A small model that answers yes/no questions on an image's attributes, trained from scratch: 24-pixel images, fusion encoder norm layernorm.
Rows from block 3 of the fusion encoder of a small model that answers yes/no questions on an image's attributes, named by matrix and row number. Rows with one number within an expert belong to one neuron, the router's apart. Each number is 128 + 24 x the weight over its row's rms, rounded and kept within 0 to 255. All counts start at 0. After the name is the row's rms in percent of the matrix's.
Before each expert's rows are labels from the 100 texts, of 14848, where the router gives the expert most weight on average: "tokens" is the input token at the peak. Only what is clearly more common there than usual is listed. The data: photos of arthropod specimens (BIOSCAN-5M).
# router: slot weights (fusion_encoder.blocks.3.mlp.router.weight, 16x256, trained with AdamW), inputs 0-127
# gate: expert gate (fusion_encoder.blocks.3.mlp.gate, 8x64x256), inputs 0-127
# up: expert up (fusion_encoder.blocks.3.mlp.up, 8x64x256), inputs 0-127
# down: expert down (fusion_encoder.blocks.3.mlp.down, 8x256x64, transposed), outputs 0-127

# expert 2
tokens: "order Hymenoptera"; "order Coleoptera"; "class Arachnida"; "order Entomobryomorpha"
router.4 092 [149 173 133 129 148  93 138 108 118 140 133 161 140 140 123 126 114 103  97 156 160 147 178 138 154 161 118 118 104  92 139 149 152 142 162  93  95 152 154 122 119 161 155 118 148 116 152 128  84 146 134 149 163 162 108 110 113 131 129  91 117 122 151 131 107 111 123 127 128 122 153 113  97 178  89 173 148 127 127 169 111 150 156  87 134 114 107 156 164 117 107 141 107 113 115 106 106 102 166 159 108 127 142  89 139 167 162 175 124  97 100 122 157 103 108 104 140 106 182 167 110  94 158 154  97 120 117 126]
router.5 106 [ 87 157 142 102 156 106  97 133 139 151 113 134  63 100 143 111 161 108 145 111 112  99 111 142 148 118 152 123 130 166  87 105 115 137 108  94 115 103 101 155 153 118 137 127 134 110 124 133 105 116 122 122 174 156 122 144 150 169 137 103 141  70  90 122 153 106 101 166 147 134 123 154 161 171 127 132 135 131 118 173 158 129 156 120 133 138 112 131 162 158 107 117 147  96 138 130 124  99 143 127 148 159 143  79 169 133 150 139 124 137 105 113 121 110 160 157 112 108 127 151 143  92 149 131 156 137 149 136]
gate.7 092 [127 130 101 136 127 144 119 126 110 133 113 129 145 107 156 115 100 148 105 100 120 129 122 128 157 170 113 136 129 128 134 119 131 158 151 154 189 141 137 120  89 148  84  60 138 162  86 106 126 115 116 155 160 109 132  97 130 105 129 135 154 106 149 104 142 126 123 143 161 167 119 136 130 104 144 108 157 119 113 143 103 117 141  96 136 148 148 110 132 144 160  82 154 136 154 145 136  97 148  88 170 121 111 125 154 129 159 148 153 123 129 121 124 156 107 103 149 130 131 152 114 120  95 122 122 108  60 102]
up.7 088 [ 92 157 140 133 101 128 189 106 140 116 135 128 103 126 156  67 127 132 110 144  85 122 133 106 109 176 121 120 116 140 150 103 129 134 102 164 117 137 140 153 108 136 121  75 120 140 164 121 141 129 103 146 135 126 123 155 137 117 162 152 126 169 143 107 133 132 114 134 124 145 131 169 137 157 100 118 123 139  91 151  46 147 134  70 129 166 199 107 154 122 144 113 110 134 120 124 108  77 162 124 149  93 109 140 109 153 131 101 127 133 127 144 143 127 124 116 145 144 137 137 106 149 112 124 129 119  81  95]
down.7 102 [108  96 153 128 177 149 120 154 120 161 232 113 140 120 123 108 142 125 123 126 134  99  87  77 136 167 116 134 135 144 101  69 195 140 133 139 138 148 139 121 151 115 149 121 101 129 126 117 127  87 104 135 167 129 130 112 108 133 143 117 133 119 136 142 128 151 138  53 119 129 114 138  82 130 118 127 105  84 159 135 100 129  87 108 106 154 138 108 164 124 140  44 111 128 125 144 150 145  80 141 135 132 128 133 150 133 137 138 178 105 105 105 125 131 135 161 138 149 118 132 117  84  90 100 104 134 174 124]
gate.8 107 [134 144 158 147 147 113 112 146  82 138 139 118 101 165 120 172 141 145 135 138 142  98  87 152  67 151 107 180 128 128 105 126 130  98 120 142 112 143 201 110 105 110 154 106 162 111 126 127 140 144 128 123 142 129 128 148 164 126 109  91 130  87 144 149 124  99 150 110 135 155 164 180 136 189 138 133 156 131 136 104 147 126 120 125 107 147 126 106 138 144 135 122  91 126 108 128 105 128 130  87 117 147 150 112  96 132 142 128 123 138 117 122 160 158 144 115 128 128 162 142  94 118 141 128 161 116 127 110]
up.8 096 [ 81  87 135 122 109 126 155 146 148 100 154 119 157 121 167  97 178 159 145 145 163 140 159  86 133 107 113 112 140 143 164  83 115 129 129  90 146 122  90 154 130 185 138 157 106 137 140 133 136 125 159 141 107 110  97  93  96 143 141 169 159  81 119 108 100 156 166  68 128 115 109 127 132 107  99 120 120 127 134 161 135 164 120 109 114 112 121 133 148  94 146  84 153 138 131 122 117 133 102 165 129 150  97 154  93 127 133 114 124 145 113 150 147 105 110 179 134 129 150 152 146  84 102 170 108 137 111 121]
down.8 093 [156 147 145 128 126  86 125 128 124 117  76  90 108 141 171 171 121 119 160 131 129 126  99  76 137 141 117 105 115 134  87 111 109 137 108 151 140 152 121 122  91 123 149 116 135 150 138  74 155  81 158 152 126 149 168 166 162 109 112 120 102 109 148 127 151 116 136 110 125 112 113 133 148 138 145  90 140 130 133 153 119 148  88 131 148 111 158 130 132 149 151 140 107 130 128 134  87 108 104 136 107 116 115 131 105 192 118 136 136 160 150 134 118 128 153 138 162 125 128 163 121 163 181 146 117 108  66 131]

# expert 7
tokens: "order Coleoptera"; "family Drosophilidae"; "family Muscidae"
router.14 097 [129 124 102 142 157 113 153 133  95 163 120  95  92 124 149  95 141 149  98 154 122 122 109 107 144 172 135 138 134 104 125 121 156 144 129 103 149 117 113 155 104 103 163 114 102 125 110 133 158 107 135 119 174 115 101 150 121 133 119 138 120 110 142 100 153 121 137 153 145  89 109 109 122 113 154 165 116 115 147 166 102 147 155 130 147 140 112 164 109  93 117 167 167 136 136 166 140  96 154 176  94 151 105 123 107 126 105 132 113  81 148 154 146 115 116 125 136 120 168 162 102 100 154 130 152 137 157 119]
router.15 104 [146 108 143  80 147 136 129 168 154 148 152 137  86 102 158 145  99 141  96 137 118 171 157 132 137 116 134 139 158 144 127 122 157 131 121 115 104 149 151 141 143 116 106 128 132  99 153 126 108 147 151 118 148 139 151 166 154 142 137 139 160 113 109 137 146 153  86 171 158 140 144 148 130  89 126 133 124  98 130 181 130 122 110  91 176 126 142 160 160 117 119 160 171 101 157 162 105  99 148 117 105  92 175 109 123 135  84 176 149 145 135 126 130 108 118 168 126 130 139 147 169 107 148 117 146 118  73  84]
gate.4 076 [150 122 114 140 147 104 155 150 133 142 112 141 158 156 135 160 140 139 115 101 115  97 111 119 119 110 116 116 123 134 154 110 105 123 134  89 157 123 144 112 150 130 143 125  88 150 140 155 132 129 144 138 131 110 158 121  86 128 119  93 143 194  71 140 125 138 141 110 121 173 106 159 146 140 160 153 115 140  95 126  65 117 135 149  99 158 157 155 123 164 160 123 155 119 112 131 146 123  99 124 127 130 108 150 162 123 101  97 132 126 147 133 154 139 109 142 186 102 111 132 125 118 146 103 122 125  71 126]
up.4 073 [156 166 105  77  78 113 159 129  86 105 161  95 116 141 132 158 156 154 115 118 106 105 166  94  82 130 108 131 129  93 111  99 140 140 150 109 162 159 137 150  99 129 114 116 150 147  97 173 132 136 117 148 148 126 120 120 140 132 142 165 149 147  81 119 109 121 136 149  98 163 169 161 110 154 129  91 132 124 119  94 148 110 111 113 106 117 146 118 152 178 130 132 123 118 139 143 130 113 128 123 130 105 138 123 164 136 124 139 185  84 149 170 132 110 149 132 106 113 106 155 119 104 164 151 129 154 108 120]
down.4 071 [180 134 117 153 122 104 124 101 125 123 189 130 100 130 116 128 107 131 121 113 129 106 169 140 179 134 113 134 133 119 107  91  94 147 120 128 119 148 123 119 108 162 119 124 161 116 113 161 149 144  46 163 160 113 129 102 149  85 114 103 172  91 113 109 144  88 129 187 120 146 137 101 122 119 146  96 136 135 146 138 110 142 126 102 136  86 150 124 123 126 141 156 121 128 123 156 136  83 136  86 116 139 145 154 165 164 106 127 144 134 155  95 175 158 111 129 127 147 117 158 116 160 142 153 102 137 113 134]
gate.5 102 [ 89 113 116 121 139 136 130 130 142 177 134 132 153 153 100 104 126  88 141 129 174 120 119 131 116 138 143 162 130  96 142 103 145 107 122 112 120 143 109 134  90 112 127 109 137 101 118 131 109 115 111 181  67 157 128 114  97 141  97  90 129 101 130 143 134 125 140 129  83 161 115 139 135 165  56 155 116 120 110 154 155 144 141  66 158 125 157 106 150 130 170 136 145 114 167 172 124 150 130 107 145 117 121 132 117 119 130  83 154 156 138 132 153 135 143 165 131 130 142  68 163 114 121 161 125 110 138 134]
up.5 099 [104 120 150 134 113 133 156 127 130 167 178 166 123 137 125 129 115  92 148 129 129 142 115 122 145 144 118 170 104  80 100 111 114 123 129  89  81 132  71  98 141 105 101 106 165  73 116 140 116 139 127 165 106 139 132 131 119 124 115 119 142  71 110 129  94 151 151 152 111 129 106 113 128 119  95 135 162 103 109 194 113 144 138  63 155 144 129 127 156 113 139 156 169 141 154 142 102 124 125 138 156 122 105 169 123 124 127  92 164 150  99  99 172 129 131 142 115 108 151 127 136 136 100 121  90 128 128 119]
down.5 101 [116 103 179 113 146 141 149 127 136 120 136 133 129 127 149  97 145 113 208 125  91 119 158  58 141  77 115 157 136 121 133 130  97 144 149  81 101 140 143 114 133 129 101  96 116 122 106 102 134 124 153 129 127 195 102 128  82  85 172 139 122 123 177 153 118 160 124 125 144  96 104 128 104 122 111 124 103 117  83 125 135 130 156 125 113 141 164 131 131 126  89 143 110 108 164 131 137 113 105 125 108 130 123 107 156 135 155  61 178 144 154  80 124 155 138 118 119 179 131  61 143 139 118 122 108 140 166 112]

# expert 1
tokens: "class Insecta"
router.2 110 [139  97  94 100 102 131 100 105 113 102 118 102  81  87 122 113 147 138  62 100 147 151 162 146 160  88 140  90  99 117 148 141 153 121 139 152 148 144  99 143 154  91 121 145 150  99 111 170  90 158 136 125 181 133 136 149 157 143 110 100 158 102 112 115 155 126 152 168 128  93 137 120 123 121  91 117 127 142 104 149 144 121 139 126 180 139 121 102 140 137 118 133 157 109 109 112 160 145 145 102  87 120 154 116 147 146  87 162  78 119 128 118 132 143 108 165 112 153 130 149 158 136 132 126 171 156  94 106]
router.3 106 [153 148 145 129 109  93 181 124 107 155 105 144  88 139 164 142 140 125 101 116 149  93 112 139 161 160 111 103 131 121 102 123 104 113 102 121 110  88 139  78 136 112 138 131 154 135 153 158 118 132 134 141 157 149 120 178 150 132  98 102 137 103 104 161 170 134 129 116 149 122 125 116  98 132 149  91 121 105 153 125  99 128 130 113 125 116 117 153 157 142 153 147 161 157 156 112 178 103 136 117  95 103 157 127 121 165 108 130 129  76  96 103 129 120 164 143 101 168 159 153 172 102 174 162 128 144  81 102]
gate.4 096 [ 82 167 140 148 156 126 126 164 171 133 110 140 122 118 117 140 124 114 146 150 142  72 132 130 158 124 119 154 112 107 134 171 151 112 115 132 164  99 119 143 129  86  83  82 100 127 147 129 119 142 147 136 121 141 116 165  76 129 116 124 133 125 150 118 125 163 114 146 144 136 143 141  97 126 116 131 124 129 117 133 231 121 130 170 113 116 125 156 108 135 113 131  99 107 175 137 144 105 154  83 122 152 110 125  99 148 102 125 135  96 116 151 137 136 158 111 155 110 136 135 125 158 131 132 109 126 128 108]
up.4 095 [172 162 128 150 130 148 106 136 106 123  83 129 104  98 137 150  83 147 127 126 157 131 132 132 150 127 127 122  88 124  93 180 129 100 153  93 152 104 136 125 140 126  86 104 114 120 148 120 136 103 163 153 128 137 120 141 139  98 130 155 132 103  99 146 170 147 141 119 144  95 131 130  87  73 120 167 134 115 110 108 163 114 126 110 134 144  93 164 151 121 149 107 134 113 130 158 136 141 105 136 107 159 153 166 110 141 136  90 122 105  97  93 112 163 164 128  66 117  94 153 128 138 162 136 121 164 139 164]
down.4 106 [157 133 141 141  95 124 161 103 138 134  72 150 151  79 132 168 126 134 140 127  83 158  96 130 104 156 145 145 103 112 111 134 137 116  89 154 132 151 109 127  60 123 131 104 178 154 131 139 147 113  94 132 142 136 150 151 123 155 101 130 121 136  73 127 124 102 132 122 113 156 116 137 129 139 110 155  78 161 142 124 136 104 154 120 103 166 171 127 125 101 153 109 118  94 121 159  43 155 130 137 132 128 134 122 142 117 120 115 116 127 138  97 129 172 170 134 112 129 122 125 129 104 124 150 147 103 109 166]
gate.5 089 [129 131 124 120  96 152 146 122 201 161 126 102 138 158 133 133 145 122 183 136 139 102 119 105 124 102 157 138  87 171 161  86 167 129 124 139 133 147 141 143 114 128 105  51 124 127 146 125 133 114 120 173 129 124 155 128  66 114 126 133  99 130  97 137 132 143 140 124 107 139 166 112 117 143 128 154  75 152  93  94 137 130 115 118 132 116 170 110  96 113 133  86 123 136 153 110 138 154 141  79 107 107 124 149 171 136 103 115 114 129 124 111 156  91 160  86 159 125 125  86  92 155 119  77 138 136 127 111]
up.5 085 [157 115 141 109 129  65 148 123 162 166 134 120 115  97 161 137 156 141  81 136 127 130 159  93 113 133  95 108 134 142 144 148 117 112  67 140  89 145 143 144 126 105 103  94 125 121 123 153 152 153  95 189 142 134 115 115 170 106 112 142 121 138 115 165 166 104 144  99 132 121 128 128 124 132 144 118  73 150 127 147 144 118 142 119 135 116 172 107  95 156 150 106 119 133 132 135 137 120 148  81 138 115 125 105 134 101  94 132  80 109 168 161 128 107 140 101  88 139  96 143 135 154 147 156 161 128  62 120]
down.5 077 [ 87 127 163 120 136 144 136 121 126 138 150  84  98 156 125 108 139 129  81 113 173  52 123  86 168 152 103 134 152 106 101 151 141 135  91 110 119 109 130 117 121 114 145 130 124 121 137 126 144 137 104 127 163  58 107 137 156  99 135 124 132 136 101 146 142 163 139 117 132 139 125 128 134 133 120 123 110 125 149 128 149 146 189 128 157  90  94 115 121 129 102 131 136 130  76 131 109 143 124 126 145  90 127 117 122 164 145 156 150  37 114 151 132  84 128 126 159 106 110  87 136 173 148 163 132 102 128 150]

# expert 5
tokens: "order Hemiptera"
router.10 104 [119 164 147 124 128 158 127 121 137 154 155 119 136 113 129 114 146 105 108 134 155 119  99 110 163 152 132  96 147  88 119 168 102 119 133 142  77  85 124  82  75 150 159 134 105  95 164 138 130 119 100 120 124 141  90 126 119 108 121  96 134 123 152 117 135 123 139 108 160 153 104 159 122 146 118 148  92 115 128 165 145 159 162  79 126 152 170 132 174 127 144 116 171 116 120 119 112 127 103 122 122 140 133 138 151 142 113 145 108  48 119 173 153 107 119 175 161 142 114 131 115 144 120 170 116 163 106 130]
router.11 085 [ 90 115 163 163 165  95 122 111  98 123  98 113 160 164 127 156 134 134 164 118 116 115  87 140 124 140 161 163  94 147 140  96 135 141 140 119 168 167 168 168 142 122 106 142 168 158 116 154 182 117 119 143 138 174 155 122 136  95 135 132 150 166 151 138  92 141 166  85 143 150 111 154 132 138 154 146  84 138 130 149  97 111 127 172 107 136 132 101 128 127 173 112 113 140 140 136  79 136 133 122 144 115 108 102 130 153 100 124 131 161 155 116  93 139 137 130 149 130 128 161  94 105 127 129 118 135 172 127]
gate.4 175 [150 153 100 170 143 130 107 139 157 124 137 143 118 130 130 159 131 105 135 145  94 108 104 102 158  87 128 150 111 141  97 132 123 125 137 169 109 143 116  84 136 132 131 169 115 108 169 119 127  58 178 137 126  85 138 103 123 124 156 114 143 115 141 134 145 153  77 139  66 125 156 155 104 105 113 133 112 123  89 107 148 107 189 137  89 109 169  90 151 153 135 127 135 132 144 158 125 160 131 110 121 121 137 161 121 133 102 114 124 146 137 109 148 121  77 139 102 107  93  96  98 164 109  85 113 161  83  93]
up.4 184 [122 109 147  83 104 138 152 125  99 137 116 121 127 143 136  97 123 154 112 106 164 130 157 137 105 175 125 102 133 109 151 115 133 124 107 107 152 111 139 170 120 108 124  84 138 152 103 145 112 199  86 116 118 161 117 159 111 134 108 130 109 157 110 123 114  94 184 130 188 126 103  98 156 146 159 125 157 129 180 154 115 137  67 108 172 134  91 167 124 103 106 121 112 124 122 113 133 109 134 146 144 141 110  91 123 114 144 131 128  95  98 153 117 148 168 117 181 158 174 153 153  97 141 174 140 102 150 159]
down.4 103 [158 122  89 134 127 161 141 128 129 136 156 128 145 127 126 117 136 136 143 128  87 117 128 117 241  87 116 125 116 124 144 173 120 100 159 144 128 118 134 132 141 114 106 156 123 123 125 127 130 149 101 129 109  93 122 131 164 170 155 140 124 152  98 100 116 152 130 124 131 175 132 102 101 113 143 119 115 144 127 124 131 101 127 125  97  98 153 133 152 186 116 135 121 122 135  81 165 160 140 128 139 109 124 163 152 146  89 179  93 118 130  74 127 129 165 153 144 101 136  99 129 135 125 119  74 159 145 169]
gate.5 094 [136 100 101  98 141 165 150 126 140  98 138 114 125 171 125 175 144  90 149 136 120 120 124 140 156 111 103 108 144 110  96 127 135 129 112 167 140 119  87 115 108 110 119 125  99  86 164 145 168 126 146 144 157  93 118 126 122 135 154 134 137 120 117 140 163 122  83 146 100 104 164 149 132 162 137 141 136 123 124 152 168  99 125 139 111 125  96 141 153 140 155  99 147 114 135  97 128 141  75 160 169 133 130 131 118 135 130 122 140 147 133  92 151  86 126 110 151 128 194 101 143 126  90 155 189 137 118 106]
up.5 115 [ 92 152 152 145  97 129 126 122 196 156 134  93 142 109 117  96 112 174 152 109 131 217 109 157  96 160 114 122 173 147 127 111 162 146 164  52 113 147 141 153 118 135 170  92 113 136 115 131 108 125 111 130 131 167 116  94 108 116 100 132 142 143 127 182 117 142 156 121 139 160  78 106 138 141 127 154 112 157 108  98  98 157 148 149 124 142 117 172 114 121 154 113 127 111 136 104 132 133 155  89 104 107 136 119 155 115 150 139 109 138 129 146 154 149 127 133 121 141 156 167 156  95 127 104 110 107 172 106]
down.5 106 [ 75 129 132 122 117 144 121 155 135 128 101 116 134 116 122  82 125 131 171 112 158 157 126 149  73 139 134 139 128 145 146 181 124 136 159 121 120 119  99 130  96 144 124 141 112 124 133  93 145 137 121 108 122 119 111 112  71 127 132  85 133 126 107 177 136 132 140 135 126 159 114 115 171 120 126 157 102 133 128 115 117 126 116 133 174 142  95 130  75  97 101  74 132 140 150 123 107 133 121  97 109 136 116 130 185 141 132 175 111 159  97 165 113  54 147 114 140 105 126 181 116  71 128 102 110 122 139 116]

# expert 6
tokens: "class Insecta"
router.12 099 [131 107 143  98 172 105 153 156 115 154 117 138 135 112 114 138 167 157  71 137 121 128 114 108 171 172 111 139 120 117  91 174 117 117 142 109 125 109 110 135  95 117 110 155 124 101 135 162  82 180  72 139 132 126 103 112 160 125 108  86 120 144  89 146 135 122 134 127  99  80 121 113 123 124 152 146 119 152 146 103 142  86 160 132 153  76 143 119 113 100 135 175 145  86 148 118 117  89 103 110 126 112 148 122 172 103 138 169 147 126 114 161 118  86 146 133 106 118 107 158 106 107 110 138 174 117  81 116]
router.13 096 [159 121  99  99 138 128 109  98  91 141 131 113 151 104 156 135 134 140 137 137 157 127 133 162 158 151 157 151  90 126  98 119  89 124 128 128 152 114 158  87 105 128 152 101 147 142 140 140  92 117  73 104 171 119 102 167 111 127  90  83 124  97  71 127 127  99 114 167 170 130 115 121 164 128 142 163  98 111 132 122 139  98 154 121 131 132 100 133  96  99  99 142 104 138 119 161 118  89 168 171 106 103 103 165 141 123  97 176 133  71 115 145 106 113 122 162 164 135 153 118 169 144 140 115 139  99  96 148]
gate.4 098 [106  99 134 113 152 107 120 131 172 143 129 170 137 140  98 129 144 153 175 113 163  82 144 147 116  85 140 157 121 117 175 149 135 141 143 122 191  94 149 113 107 100 127  95 124 127 137 144 106  93 149 143  84 119 145 120 101 130 155 138 115 147 145 121 105  88 101  99 118  94 132 166 126 131 191 150 141 122 148  82 185  97 128 127 136 133 151 114 138 146  93 120 124 114 130 139 153 148 107 125 118 147 113 155  64 102 129 146 100 145 108 140 167 135 140 109 121 140 142  98 118 130 114 116 150 132 135 138]
up.4 112 [109 149 107 105 165  93 136 119 154 128 113  89 168 101  96  96 157 157 109  91 138 102 114 119 120 173 144 137 135 102 110 152 126 163 129 131 123 123 114 156 128  89 113 108 110 101 133 127 140 133 117 146 121 142 135 154 123 112 128 106 176 159 110 105 153 149 131 134 121 179 122 153 136 146 131 158 121 183 154 175 171 105 131 139 157 110 123 130 131 130  83 158 139 127 125 172 143  65 147 110 101 159  88  88 122 162 143 134 116 136 170 134 133 141 123 135 144 163 177 170 113 127 120 134 103 104 134 118]
down.4 096 [168 145 182 120 171 113 148 133 139 137 115  87 131 101 150  93 138 127  41 111 109 161 122 129 103 186 151 139 120 108  78 151 136 144 141 108 131 136 121 131 184 165 105 135 136 123 109 120 105 158 157 120 131 127  91 153 116 121 143 126 160 121  98 115 118 169 134  90 140  87  91  70 132 111 134 121 102 147 133 128 118 107  56 147 122 139 124 128 170 103 135 140 141 106  41 128 135  92 123 114 110 132 125 101 125 154 155 103 159 124 175 137 146 122 143 132  79 162 118 155 121  98 158 124 114 119 147 120]
gate.5 105 [122 127 127 139 132 134 144 111 193 144 104 102 137 171 109 139 124 130 118 122 196  55 131 122 163 156 118 171 124 116 144  79 138 135 133 115 132 152 173 146 143 147 116 166 110 117 115 136 106 122 153 148 151 142 168 124 130 130 112  95 145 136 106 143 129 143  92 110 135 194 116 168 129 134 139 172  97 125  99 125 166 125 146 115 130 132 174 122 127 123 129 113 129 122 149 154 111 112 118 134 132 107 116 124  72 147 122 102 116 107 137 146 152 131 146 108 157 121 129 104 134 122  96 124 101 138 122 109]
up.5 105 [123 127 112 121 117 132 103 147 147 101 136 185 131 105 115 122 106 120 173 163  88 182 129 112 135 139 162 155  85 182 163 135 118 108 108 112 170 131 150 113 122 108 103 119 112 114 110 101 102 129 138 125  91 133 107 183 152 146 137 143 158 148 155 115 125 134 129 168 140 135 129 146 126 137 123  97 151 101  93  86  90  96 125 123 110 162 137  99 147 158 140 136 154 108 122 156  82 119 166 125 116 133 140 142 152 146 130 160 124 122 124 141  92 124 181 128 157 136 110 147 121 125 135 159 159 112 207 195]
down.5 111 [156 110 131 153 142 150 109 137 135 115  70 132 142 113 129  67 121 117 150 137 118 105 137 218  58 145 116 145 116 128 109 139 113 129 135  80 139 141 169 122 110 129 148 163 125 124 149 122 110 136 143 146 134 170 139 139 114 118 149 119 148 121 126 149 121 163 113  92 114 174 113 161 168 141 129 135 118 154 134 130 129 120 191 135 115 136 121 137 154 144 155  97 144 156 145 196 152 141 169 118 132 153 121 144 100 129 135 119  89 123 152 134 137 155 132 162 121 122 123 169 124 158 144 107 124 121 129 130]